{
  "arch": "mlp_mixer",
  "model": "multi-label image tagger",
  "dataset": "photos of plants, animals and fungi (iNaturalist)",
  "train_examples": 155796,
  "image_size": 32,
  "crop_scale_min": 1,
  "horizontal_flip": true,
  "rotation_deg": 5,
  "norm": "layernorm_no_bias",
  "norm_position": "res_post",
  "activation": "gelu",
  "mlp_ratio": 6,
  "layer_scale_init": 0.01,
  "parallel_block": false,
  "inner_norm": false,
  "moe": "top_k",
  "drop_path": 0.15,
  "num_experts": 4,
  "moe_every": 2,
  "expert_mlp_ratio": 0.5,
  "experts_per_token": 2,
  "shared_expert": false,
  "patch_size": [4, 4],
  "conv_stem": false,
  "layers": 8,
  "width": 512,
  "num_labels": 75,
  "optimizer": "normuon",
  "muon_scale": "match_rms_adamw",
  "lr": 0.0036,
  "momentum": 0.95,
  "nesterov": true,
  "orthogonalizer": "newton_schulz_5",
  "adamw_lr_other_params": 0.00093,
  "cautious_weight_decay": true,
  "steps": 13700,
  "batch_size": 192,
  "epochs": 16.9,
  "lr_schedule": "cosine_restarts",
  "final_lr_fraction": 0,
  "warmup_steps": 1370,
  "weight_decay": 0.2,
  "adamw_weight_decay_other_params": 0.01
}
Rows from block 4 of a small multi-label image tagger, named by matrix and row number. Rows with one number belong to one neuron. Each number is 500 + 40 x the weight over its row's rms, rounded and kept within 0 to 999. All counts start at 0. Numbers have three digits each.
After each neuron's rows are labels from the 100 images, of 14976, where the neuron reaches its highest value: "patch colour" is the nearest of a few named colours to the mean colour under the peak. Only what is clearly more common there than usual is listed. The data: photos of plants, animals and fungi (iNaturalist).
# fc1: MLP up (model.blocks.4.mlp.fc1.weight, 3072x512), inputs 0-102
# fc2: MLP down (model.blocks.4.mlp.fc2.weight, 512x3072, transposed), outputs 0-102

fc1.32:572487502497470474502461523570483433519449521488530481481494463466553475485443488509553511472519439511519480418475461454406541529490546450455494491557516486450512500515576516414600455498446550502520468447526521393448465496488528491492493493441596504499510545555458459464457527494504445492493535507524452488510
fc2.32:495502495570443493489535512486489514472461505454513517471487496545509533485478441484502499558494582514466478490529506536516492534487481514495456473497502448559500500377456577555508486495597455528520521525469487537500511479500451466472500470523509514459551377601545412508458467545534554464480499507404507513490
patch colour: green

fc1.660:574506432564519509580472346545497496459488461484491479514527485505571491524576479507530433479522508510513582502491472545473447527543501524522441463546433465537502566502507561561442512483567483486543585456545578494512516462425474460480512543509465501491448525550483437518472503519477495486450471530542488484436
fc2.660:454480552410507519534477569446548476563490507440395509442447582511521467518476529427506505498511416496450485437491518445406473486525474485535501516601514497458437552541466463509506573487465476486512479531459481473539556545551492533443442483545486451398514567479443491461502522541538469488558479489591501422434
patch colour: grey

fc1.595:566482569491542462454452506474474539588534494584577523517493506472522529481503501493435563499553467518487434548428559575503492523485509388500495525446473536419541513535495468577542504549564535512513410474511418553517481427486511539498503452533457552491505466493522470535460487505416500515474543512531482482493
fc2.595:479506450588567562447452498527430481524501441507454466540471502506486431501541507489465476500503511464449512570524506429415500470506434501516531454457486565441507492557543554520445496467477452508456525484512460471502486505475516516504541538533501478490543499505565516483486416476509517479538481480498480571465
patch colour: grey

fc1.630:473487544471483528526443499514520489558527496462641475617532480500542483488542492485506520440497427537513535447488410567577525518472560449489468552533405454453474500509448532467498531483528501527489457538453519523460489457460553401511520464464479502499461518528559478503463532504474505468477439413550484442514
fc2.630:541434470503453477539509528539513503443454529503474535467496428476471552514493474477545522550543459493506504575472526457442590513453504465396522547486547457500485535515462551451427448536591519589536496510510462521522459530507527465516587522526475520443503535505515533483532518508530542534487486474541524461472
patch colour: brown

fc1.324:508581449513476482435536533469439485487487480482543549478528537492568501496529578516498495443478474470555503531491453516476537429521529503586526500470514521484536466491492501486553482490537588518481580454532497512496517495548530475431560440547534475603529485510491544501489527488525458538533497538510528463466
fc2.324:480513502498503501544462454593485509468568539481470451535497561562457520536513477531514582513479576454471544500429503523560429573499492476491467443436543548388445525496536505459509479487464528459576485541482575542540510556499522514593504569501498526535558566507508492447516490477484509481464484565497573513534
patch colour: green

fc1.366:468508543546490468491490497561547508545432591524488497501521462521464518482489502522507543461520517458513503553433547505487380469572484466509506462470522535454505497531558444522536497621502435518386497519540457554527441490507546476479508507488440525510512445542514432527521470519590511567537503492482436470558
fc2.366:519474442453540492514469488521470447511527520489513514543510498498506482485500528520475432427560519557485588516575440502432487554460480488470486492454499486508532513543521480465473497459549569432542528496506537464450479488426552468500526468509518472532451456493556511500495451513494466453474395511532505471537
patch colour: grey

fc1.604:528501505500450461475512461437455557495580466511477440501466479467493478522467527521517437539531512585528421508525496544499519475527522552519526502465458561496453480559506464548523479504448506434517511558573474522469461503565423483493610504526518547450543396590484527472574546482497442543464469455509469461519
fc2.604:488455498568434510500533505545506437479471494473501528486455592459486487529512493521543464524485466478507501476539511470477506502496458477464533459517546506535530409562566474482499545530441477512586451492456511538615524584533488491477465501532488582503440532480543467459486500502494500492551517562487478585572
patch colour: grey

fc1.260:511497467472522516443431503438545437468495519488436491553518591481522557576466510482449541562540494453510546508593507513486443531500495525499496495532501506536542463488506559511530473469411508484539542431480422548496510503506559518513602517473441446508518562549550509501470496442484589451453518538533529458534
fc2.260:490484473530545473450519567494546468533453496476488499521483485515477483526503490462537422468565545489572427485353437494490516468500484462494491462547446488496481532511429409445557501559522453483455505536436576430542520493606474580570521524457509520497520508566501500448512496516536458547496504555490524540475
patch colour: grey

fc1.390:449485494484444461509547464480501517489527460452455496477471480588499474524452535473504468515476505475512475496509554532491473442497538481540462476447413500513546482492482511558515588506413491533539544543463431493545518455451496537633485528512580445549548502570498528394503469541499560489448530491511448450448
fc2.390:447503449569487507478504521504465451486590471470540489444498528526513521486483521511483517536544425507472521474401465519548475516510430486517465483593456470547495536522467489431435501493564525512437431525495526513503534590501479552497503462493536469454546531545555552501525454488512486514449519550458496531572
patch colour: grey

fc1.577:499506546514458517489520520523486458447549508491515434494514530474535533486541496481504430491541491492530431470461479440428464449521499455516509539520440440563545473529472425509492485493519527523508459523510428498481532508600540517572518456467459449499435492486477452517428433491483545496465528416447517517518
fc2.577:552497595470522519549561536534501511529419490526518484483536491529529568529483548444479533488561574413471466417479586509502466465546519462474529517549499470555426491479508545496502505588553450488505528485496562514444469400490540470507554563490477583557464465470478437515471501530537485514478462522517501463493
patch colour: grey