A small multi-label image tagger, trained from scratch: width 512, 16.9 epochs.
Rows from block 2 of a small multi-label image tagger, named by matrix and row number. Rows with one number belong to one neuron. Each number is 128 + 24 x the weight over its row's rms, rounded and kept within 0 to 255. All counts start at 0. Numbers have three digits each.
After each neuron's rows are labels from the 100 images, of 14976, where the neuron reaches its highest value: "patch colour" is the nearest of a few named colours to the mean colour under the peak. Only what is clearly more common there than usual is listed. The data: photos of plants, animals and fungi (iNaturalist). In brackets: how many of the 100, against the usual share in percent.
# fc1: MLP up (model.blocks.2.mlp.fc1.weight, 3072x512), inputs 344-429
# fc2: MLP down (model.blocks.2.mlp.fc2.weight, 512x3072, transposed), outputs 344-429

fc1.473:107142144115162127182118105111087150105133144117124123112151069115125158105163123104117102125131130157096143155146141153127116153141072135098120104108122156159113121115131164097138133166121135109123109137118146127149132068136115129141136113135123130133131147
fc2.473:104144115119148130111118185111066138155109106141170095142133128138085128119123130135106103149101078110126152113152108099186100158106126090150152116150125124133138147136107155132075124169098078164150153155121138131073122124131121135103087135124126126095133115
patch colour: cyan (25 vs 2.5)

fc1.536:110197100117108127114107158153164134149128157128098164118120145134143138103107152078143139141076089141133127130123217136122116099144101119124162129114122134144139124116110135109123123101130162170113104122124128129126128151072127147183171148092134100115146155
fc2.536:125097104122244144139122149099104140111114157138086135140138102141165120043103158150138134111134105118117121122078101139138145125137137110154136153139078133128100173143116141125079107121094095142142124178162092143114128145130194117088142134159071140130116118
patch colour: white (63 vs 5.8)

fc1.88:121123100131120129133140140134101137132120172112130104130113117110126115043120121114162085121110161109149137151158115138160123102137136169166167151165123069146124154085162138124115144162128139060148133129119114116156150135151123138114146115168113169139124140
fc2.88:142135138126153123139131138096089151108121088120147124077090177111160132165121163111126142128135147153103120105118122128095135129088094123114088158091192139108139109130168125131125125109133129118121132107119126117132129142135133110114157155129146142122162118
patch colour: pink (26 vs 10.2)

fc1.199:161123129122123103118111145158141178160117133132110149113111118124147144103107157106138139121128151139136081138096132157115113116122147147121201130121129159087089127093125130139144127157078110118135116111147121134166131134088132125143106123080095110167160115
fc2.199:116159141146112120159144114129124088133139137150124107132146104124107150105128102129121159146127150152146158091170156106095160106120127132129072151139115110116117167123159129145134086103119155155158115122115077113099159143108113141149144125153101133142116130
patch colour: pink (35 vs 10.2)

fc1.269:130143111133103113139133147106137109088126140136127141080105129140128177113123133135128149134089116153096137108125170143109103132107122095104198104198120088178111124122124075115107114052136147146160122146129101181104182127104118129115096121176126163142141130
fc2.269:186114145138152154134120137129144062149105091123151141139167134165146082166138139140129130116152132113105125138099181176130127122098175139157114150089109145070136114133144161153138128168111135113143151148136120106105077150130142075130100139099129085132097110
patch colour: pink (34 vs 10.2)

fc1.395:138090134113116121090128141124152158124133142102214101110158135135094102102104115129132121110142159136082149132136185112104112125116160124149117132110102120111133168086128126142126175148151167068105126158157087109144140133147156091194145135108136140138157134
fc2.395:115103107149139170081138116137164104100109122117134153080124162103127120149093140154166149132129092152118085106129129140125124162083127129111131126114130119099130081107134101113149105149118138167098140074155124145155145131146115130118129143119191113102111097
patch colour: yellow (29 vs 0.8)

fc1.104:168099133149135134097133138117087155146093115140122107139122129132119137073164126156137140109217125149133095139119102098146146160111108124107114115139101058174087142137136091133090128120089146121139093123134112147124129101125125129125152140117154115153126155
fc2.104:106141120132155104119124129136163134127115142142157156144111086116151115109135144142118116137131092069132181127098118150135137105127130132119148112158172149105126139134140122107078124077095106161105119107133152103107133122143139142189070105154130122148109122
patch colour: cyan (27 vs 2.5)

fc1.622:146142132164115178115076142133112116111117101132120127109145132135094123158113178115113141124155126168173118147173144136117159109132130112099155136102079105102088070120146132145139134114205154152144151119110098146112113142093123094090193112134129140154128100
fc2.622:131112147142157159139154156104124107112115127096092164133143099130148132110100103099143144113099170140114109115137116100122111142106115142107093135139142126202135163144112153167142105135119130090089136197109110107123149110128126095076116137155159160136165108
patch colour: grey (79 vs 49.9)

fc1.14:190149134145133116157119129146137139110122138147159108140145135126134151144134090109152126128103127103162147165120163094133138142110166124128153144124138141095119101151135146125140128162151060138128130112150106104147133171110119114129119159142156140116096148
fc2.14:134143156143148110100144123135150098137187091180094102114152108108129149116115090153100097103116119165104092148149084060134165136108107136155093091121100123108104177103129158177107112113118143154089142130087132145171129092181115140154155102212065123147092107
patch colour: black (47 vs 3.5)

fc1.18:167121107158133136113137128128138126109109186108135129085087183130133104119109069091128084149137118106176118142150092140138138123194178158129179115150120095114113106144149135122086123166123162145162119128129131146066145142153141159102104129154111153095104138
fc2.18:097145110141129147152131124125108120124127148165112134162162145101109195133126154135084146113108087151127123100124140151115117139119115129130134153109133164114111129141114097126148173124100120120095137129119122132104110117118082102128111175081117124157136146
patch colour: grey (77 vs 49.9)

fc1.558:114128146141093167111113168112107144132145136143091120113123130132117127153122154127115131209151097130157146129125134123137115132144129125118114118152105132142123145182130142137115144130163109105168142147147137145170119141123110120092132098167108135115081145
fc2.558:160174162127129138150103120120136106132143137116173126108132161099135105115126114123142123153099100145119088121127110138140129122164157157099153115131115144157128127153118122107148180129148125144147102110095130136090149101123103120183154130136113108114100098
patch colour: black (27 vs 3.5)

fc1.184:095080094119112103107139125091145106170122162096161105123079099084149117118091127149098128115156133133122160147107090117132168126092144118122063149102122111125101115120108124154109117101149122103101151166137134135119119110094105152067138153090129120095148140
fc2.184:160107135121111129101078095154132140141086127110105138138143110143122116103128109160107138101136134115142099155124140131127077164137128099145151086082155151109121105154143088149161182148136122142140170126134170124120098120190145109134185114141133144131117136
patch colour: green (35 vs 2.1)

fc1.428:107139130132071115137095132108143169149150168124120098105135179128177103133119157116142111148089134136146090127098119147087111127114107126102153116141126131056117133114136097117173110070104120132146109133145092103161145159113121154107125172140127144172157085
fc2.428:095132141119103133129167129135136146156130137182127131121155118146105149000120135143139132101152120128133145110071132086116168123144134116150094095162128148150111171131141122146126117124116119132139087105109107112125147171156109107136115130195103129124109140
patch colour: white (74 vs 5.8)

fc1.675:134168105133022120158113134129114089163120159146103129107157130119114127124127194094074108133119160114136117185077070123142128108128109083107135129106135091122091077150160102146150104142131112129129145144139086165114165140141099168114125157146105119125128118
fc2.675:139149171129026096131124151125114125129113134141124146135150112109150141000145144127166135120127133111117155101127141136119115141138144142124082108094152149138141187110086166093155148115135126071124159136161161104129141108173123135135135126193118125124171139
patch colour: white (54 vs 5.8)

fc1.141:143166128109155129130128138171134131119142132152123086100141128133129137117106127103126145138125097138168133113118156138163112152126127148114121153134168125151166116129106172076149148113113149164134143120156137132125122122125105114125147105121123112139115172
fc2.141:094128143108119166148125136090122109140111126133122114114164129187140105168114144140104124123123186152089103157074104112110160123083148127134105167115102111122143100115138115104116142182115097151137151158138113096121136121130116118109086081112099083128144150
patch colour: grey (76 vs 49.9)

fc1.183:184167096108112116122092128132142130099136074121143106091146130080159124133123136138101131134057110139157144118128074161135168085143159167146142126157089099153131128144111101168163123127129166123157100125141135091110088158124116144115158153170131133074083137
fc2.183:126113175142105122121129206112130112143131141167124120153100125127140141111147131116122134091126091096098128114146168112111113122132157109135134093113106176145191100149098123128123090132195097054131143148111129140126114137120102180151125117127104176128142118
patch colour: yellow (37 vs 0.8); orange (31 vs 0.5)

fc1.172:122079100107113091138130120083133138150189120151134100142116156160132112111110125112091130113109077116118158170086129111133126142122102145058159122147096117077101106116108141132093066135134114107119089143170152140103110105102119165167114173087123132141117146
fc2.172:109166128113172197077125119135173092131093155101140164117129122125122158030130135152141101096138153092120113091113101102134166145107141081167072113119128159130140126117156145129109124117155119166137123126116071142092117118130132052113155097152134142120114119
patch colour: white (51 vs 5.8); pink (26 vs 10.2)

fc1.602:164123152144121124100157128125139116113139086143173101121159095139138093089123101113110129146130108121129124130122120126132163123039124129132159153111114157149114150128076134131101138155129078146130119131132137152139120121104164073124112070080159145157135086
fc2.602:108114162139092138154088144118109146118070117112142110134098159104130142141132081122112114108102092101106109110107146162093119161142104090120110149099117148107133117142127106102102107139119134071115121126089135084133126098179116143131156093102138163146128132
patch colour: white (26 vs 5.8)

fc1.425:125127135101054094141148144108112127081100105132130147103191162151156115140127114136108155156124153134146139121184117146091134160121114180153105101144134131099098119126151115120158110114119088086102099084125157112136125144100092148143127131104092181128103124
fc2.425:075126107090116140130163115178144117101096136124117090119140116101118112134119154145179139073097117116136107134140141094137119129151148116151129128108111093141132132127095115168081133158150143107135109128112109139114146135089139154154122116119130149135150118
patch colour: brown (55 vs 24.2)

fc1.748:114116101127097158082099163082136127154139145124131131143149131140109129130131127146110122125102099134100113117114154148117105137064122120153127119121065126125088127136167098088087126132127136146186137118120088137109130170121146105114146114131139107132110165
fc2.748:154151142119156113138139100148123140139135127098157147135118130097087139145123121116146109127150133176089165144148075146114107147139108157090113130141141157144083107128069106155162144110121095122061143129139124109112136127132064147150123128105117113147133090
patch colour: white (26 vs 5.8)

fc1.188:122159152098124141119138107153133112128138089148103134109105125124096115159148130167121146120093160106122142128143142070097138137134118128166099169165106150116126105103109123099112135098119173156182124122135143141110135114129155156149144126114148132104137111
fc2.188:175120103126134135113160133154132152133105121101118134101148140131141118130136086134183133125110138155104149141149115148139130110124099128142160238108131124172113124125138127107089148152150090140127115120103163121163112064084124185151146145094130155134146144
patch colour: yellow (55 vs 0.8); orange (25 vs 0.5)

fc1.253:125127080190180137149140151134131138097158140169130110178112131121088108144157152099103115083131124078158164122144138104122137131134088120129146146098100129104159131114115152129130103084113114155129134142118099081121124127136112141124136127133151141124120126
fc2.253:126115128135126133102141123161118158124109061122134119141144138133113120126150132145106166182134130145099150128107129158095082149086085115163131148113158131120093122105143197127171137132139106115142097123118097101146130150111086141141119147113164111145129091
patch colour: cyan (29 vs 2.5)

fc1.314:127161123097138080118153145115127159112135131147052119166109139122123172103101124142110142096154138139121130075141127132150176108160094124151085135130142124128115128143112069139133135164104124117114121116113120143119139119154122119108108114108132175126121122
fc2.314:078098108139122147170100130110154132155133123088131160129082145150122125104112162146156106170138140155057142147127165119127138135114158128124176121102119136149128140100102152120104169142126125123106108116123128168121110105146107164129151113143099106130141120
patch colour: pink (34 vs 10.2)

fc1.608:171122125128106140153120127094149165137138146139135137183116155140149164120113120114100123187135088111136121153062095161114106099134107140130132120135135131114124136137115139148125122105129138153163129115150117115172143164141143157161103174140137140101137118
fc2.608:077115128090170147118113121156109128162110113147112074120099148158158145033118139126123110098096139129138146114059132106119138128150167126138110123109119154130102170144108160158144141130119125154112114147116087146122150127150158146155109081147139127155134109
patch colour: white (47 vs 5.8)

fc1.262:151071136106144104166154159138128114107125130113131163120134170123107181134123129118122109152134134114092138074154178096152091059117106140129118145100141103129111125136099134112155126110082107119118126146133121134143112155108131172098131102101137124155156171
fc2.262:142163128142096121154119102162121110133189098152135143081104082184187111085094178089143148119108122120133165152128094125146161142157138110113127123177134137140125169103142087091145117134133139111107130139122107153134145136095107136112165125076134126126148064
patch colour: cyan (60 vs 2.5)

fc1.155:112119142143155136112106090122198145129087116122112148133109153111111115108125122126141112144202122141121117143120123123096164159129100141114109069127184078112127091112147129106153153130107136134143133156122079133130128067131130121156160136088145132114169085
fc2.155:191090144160108130128204135158124144117137169129109123155129097112112135177123176103113170119088114155117156060115138091110123145126107113129137108118149146107070143183098150115094142119138125162159145139154182111102110117136162105123146105122076130173124144
patch colour: grey (77 vs 49.9)

fc1.331:089138124141149111139125136129126119135077150093129124125094140166143153133153162173151138116150096132094120130150124153142130155116115147134072150090098140145118082122151138119108098122152118125172105118139108156098108165135133111135122134098136129152093135
fc2.331:145099129123094132134127059120103154135146132160110114081092094160120136117113136099113151161136126143118143129149153101166112133148069151135125097125084122093146118125113106132112150136135156101113155103122081132148166137136109157128146153147143130107147152
patch colour: pink (47 vs 10.2)

fc1.306:103100147075161105138136115103149177183127120145155104126114105092123145177147139085146110151098132153103108116140150130127174148167117088110133159086115152084146142115161108139140156126134115138128135107143116170123146119097129147147142115151106111151134154
fc2.306:164117201106104107123172147122119072116160147151129140125137133126103137123145098137139183121130120115135094131124145096094137144140133118133086086149130128115134058144118162135096124099083145152111147129112169099123096119154121125102138174134102129100159126
patch colour: grey (75 vs 49.9)

fc1.146:132105113168114165165158110119104140128146181104097102143106126171130145124114129145136140158155130179151101087132124131083105102109143117095120153130123144164148116128131144103125139126160097130129106132106158089117094106081106134136143136076115092131115115
fc2.146:117118132090150144145110157106116090127129121149142108109128130140183131113104123105126170116116106151132143168126104138088119144106125125109144139134089097135098162127121197123144098105178099104126064122142107123099131157099134134114147102157155104113138158
patch colour: pink (29 vs 10.2)

fc1.58:141098146118130111106089099102136146118131120155118121119112148129129080178104101102146129155188186141147096208121085145142125152149164142110113117161106125041149112121146121132136193143137127143136146119113107167111165144123100124122110195110130106120148109
fc2.58:128169146165165134097165117143150123157113156114090102108125133138086142090132135147148133141105123143170178118149113101127149101149170176157099131127172143126123136135115132155129169126149129122116086121099137151142156108172131092104176086201121085119159137
patch colour: black (91 vs 3.5)

fc1.83:125143102119151145117132148184126121157153085135124127137153121079132117129154109090078110145127155144155120175136149099108117144172097127090087157096113107133155126132100163140143094141124107132164141133153120125147117111139137158079208143109148152133112073
fc2.83:082119130128098153119180147134189106103126141082139120128072091156113138095125138150115138141120144086086128113113126127132149108123127098132142107130137123132142145130139149109143145153102137146164173116130126156086156113104125153092126134134085111118117155
patch colour: grey (82 vs 49.9)

fc1.196:126114104161134126116126102123098122082148078168134138087086106158132126115121135122119118127132079130129118131121084176137149105142136168140101107128150137163112147113127115127133108121191121126081123142135111101099125113079141160133134167127088106117091147
fc2.196:139151107112104113109086152158141134159108148138153094136124128144156120166152143096095087118087152126105147104095123105123102184149128127087117131095153131060121131147116136105088116098138164107176146113141133147178126117113092111147153107121138150157118131
patch colour: black (32 vs 3.5)

fc1.546:128135157155185076115194135140087122113170154124105120140130115127194137115135178123121162140037143099105117118107148161104138169125119104116141139099148183130170148119152075124104099152159128075133132152103114088132096154155142118113153112138121131151116119
fc2.546:139135150128139117119103124117158104094162174147094151139126112147104088137133079127133165122151086113116162133134145100100123115138165099105102108145111104102084101148137125162139141128127147081132139166136134128117165139074138111187115152098143128147112142
patch colour: grey (78 vs 49.9)

fc1.150:128161163104143113127151144107152137149149118110155086163106114103152139138127149157099129148183127108149146163103116142117114129131145140139165140099095138108129105114108158122142097133133138104133166122143158123096155129143154129143167125095171127143122103
fc2.150:161146098186162119113157147125150094118104117140119152131165125112110175000115146096182106119116142128133127135130123131101162146136159137122136125144165107138149117110127139173123087133137124121149114129114135134129126148128106122135095134150100116158115094
patch colour: white (42 vs 5.8); pink (27 vs 10.2)

fc1.334:127074147134144091116129129111133152106122133100113099117104107142128120196095056166218150100094131141140075171097124132140127112110106140121073117120130087112122119134105094109101126137167100098133136132160107159128105150133123131132106121153143130133111123
fc2.334:106131093172065154111139119120162128167109126173115073144094166099133129126145119156095122112129125144147159112092097150136098129131147150145135130096131163100161126122125098087121054111147120113144142108111150138144129105121138078129096148190095136138144180
patch colour: black (55 vs 3.5)

fc1.403:106135136102125144128107185144083158117125180137104133096116144122140101126088115132128124145104140083067138107151157126090124125114159119146071109080128126137179123174140129130158111151122128151154130126131109118123146105138100137151105153124087152134153156
fc2.403:129129136124153091114149130098145098174148093132181142190127113123108177115117116161083137088174126115162125133093115134180121142174089102066138109140202145100090135104137141109160125123160129091138113112065098155127108146056169126111143140116135115132133071
patch colour: pink (29 vs 10.2)

fc1.54:178114154110167138126170129105140115111149126123128131105104148115149118139101163145111140134090145115113111128108098137111150119146138114138153107083118127088162146135125130126117135067097119090117101126145143151134144152122120131122125104145157141108159097
fc2.54:122120100154127129116130106154110117133100114104113166185137128098073128000108147116126126137126147123182131125126163109112136152143134120106117140148139140117121141140119135149134134109151127101151123122073096104117124110119090119138141123175090140126128146
patch colour: white (62 vs 5.8)

fc1.430:132099114150129118115135084120085100111119129140046158130127116135136167088121106093151155141102105121111134139134083146135166118063092134110146140117145096155123118112141081103116177159123121100122130103119122122123135124089103123128115140126144132113173148
fc2.430:100137161139138121108130107125125160152125114142133113153155078123138130128114113168121099131157138130123122145137109102141118138172126124162127115089164124107140143121096150164117093109123103111135117162111122100115122160130129116091088159185092107122132077
patch colour: red (26 vs 0.1)

fc1.530:126126093130128129128162090162152112150127121106110131098156147136121125127155114124123164095176123094153106158133132127096167146159078105104108154086137144102133129131113120162126117152090092120151096114112117111165091129124096149100138123142092108102166126
fc2.530:126159109094144135121125135147121129122093094143178114148120118096150118093120167111079130075093145124177123061131137147119138147138143145129126128126171143147137110136138148126121181113121186155155116149127117088163150132160178111122123120167146131140109116
patch colour: pink (39 vs 10.2)

fc1.247:120127088115131097111102143094151115124136133165132118100101100122101123110115109112065103144061124108160149118186120146119119128087111122155120129111131125125129103141115110133131121061167151102085118133153114109091108135106158092163118149132142171115106129
fc2.247:139149109120134125157156150115152121090124114117121101136077138166178141133090164126106132149102130121155115118135141153177125143143120115108126203130134186125121097133165119125129101105107103148142139112154106131141121106132155126147155097114124117153117136
patch colour: grey (76 vs 49.9)

fc1.574:139103141119106113097134118113152101114133123098168117096157119133140150102148125141121119121109120111104138151132136146112132128153095104079144126146109150113125108142142098151138123130068118168119126136099080151119100175133097135117137133156153145145085134
fc2.574:141116165122122120156171111148139129212094111109132118121117134127100106113110138119149129107113123135143118108148112128110087176098135159135135144149087153149131173130116141104100127102127132125137145110205123112139156084099086113140137117132140115155150116
patch colour: white (33 vs 5.8); pink (31 vs 10.2)

fc1.547:121163099112117147138110120155136144137135114126081119088095136187125135162095141117170151101140067118139108105153147116094143161141107152154129135083125163146134127144138156078136160144137083121104103096135128159132108153123109115161132099135054141186124181
fc2.547:119112148095130156114125107156128134114105138146133180107151113125163158144126153081113121123121140096147144126076150147106157131139131134078107130157118084107170120153116118138151129096107132138087118143145128067134176116155108137125158115106105144142137147
patch colour: pink (40 vs 10.2)

fc1.668:127194132163112154155120134064155090118098124123124135107132124178117115103145084152187108129159147130154083144148148136120140133134095097130126160135133146149086122109116109139136103139134126166187141165120157141138149100120150060120128134100148110070152110
fc2.668:106087128109151112140098080153119138141154143127140132120133140082107127120138138126115126134094099127115112096151092125170158148154136145113125103132146182122183094166111106114136124116084074137135152102084117121128142126129113105112101162129139127124109108
patch colour: green (47 vs 2.1)

fc1.50:122133173122108092088145139095094138113175104156155137085146147137149109137158158108151158159078130152135149104098076118140085139175152171113134154113115107141126113170171096119091166127115126178098178142143143106138148174138142085106129107122122128117107092
fc2.50:123161104125152110111112162134120141138134108190058128152128108118105132146129127093171131116122111129147133155161120179117133104072132175138152143124130124163152128124150176150143093148122096151139071143122132150155104128122113162117134107181114115139098101
patch colour: brown (60 vs 24.2); black (25 vs 3.5)

fc1.600:135139165096151160129144145132124128121118109133173102115112099131128108134143131079105100119133145121113106113090108122135138193130166152177151124072126130079134165181108152138140160151067119169177149146141156137111132132103125157156141126126122143141127137
fc2.600:127143146164135097100103127144149122165119091127153108150146122142117153153137142177142102092140105115136122104189089130141126138126151165147117122144125137157169170132149121088163162129151156144153086098091183116109171101141129141166155170127054109085130134
patch colour: white (35 vs 5.8); pink (31 vs 10.2)

fc1.568:171089141111098143131132131137082102112160112171080129114149089113124165112121110118114162204145090114120104142105126100138114116126164139114100093081151103145087125106113107091126153096132151141177131136109130129148129135134129143134096109113139105093061107
fc2.568:147161144127140128163129116145171148133119176126150137115147150138145129092110117162138113107112092108126142130131134124118103137137124143131126140129112086085153119154127116143174104133137098158061128138141136091085114113154102083096163123133100160121136111
patch colour: pink (35 vs 10.2)

fc1.524:058122102099139110136129087122112108063136120097115111114111172106085097130158118095175131114146139133092118125106167143124101129128162137172143098149119119152144111114116134117132140153126164170165109100139092120132137104120103108083151112114154147140129126
fc2.524:137101117121122158110123091139122129176124091110122127131147123155148125105174141124084156126119106135143192133134105111053123121136148149122119157121112162104115146134149146138169158138050088118124128167181124113125071107146132139141129117160155148127128131
patch colour: pink (35 vs 10.2)

fc1.418:120156085141110102176156126101106130134134128117104104122107146161171147154149154158118145147140128137120111171149107112136115135117171083115156119114139119123117097118074188130183135107112115104128138101159102163099141152153147165102147174122180114101101177
fc2.418:129131184118075138144090124110117145175151129123115120134151083147113111097122103135118103072135143060106141112103168111129136107135100072151088121114156115144128172134132122166128148113149123122124117144191156145135153139175108112134165136122136148109158081
patch colour: yellow (25 vs 0.8)

fc1.424:095073140134150146106142122112136142139093108132129136158123154155139110096122135143142098202116107140123102110139138143135152116125116121147162137088149133110148108126121110127130131188195155152151136149105108101134134132132158154102154108126162133101078142
fc2.424:150144109160090137122135116101134117109194101179116100134101145095120133177064127117118113099163127136166127129127133080164157143143133116154104120129113129106132132115138100151154151137134128123120102101124123119120128127099112117133091112106088142105116095
patch colour: yellow (27 vs 0.8)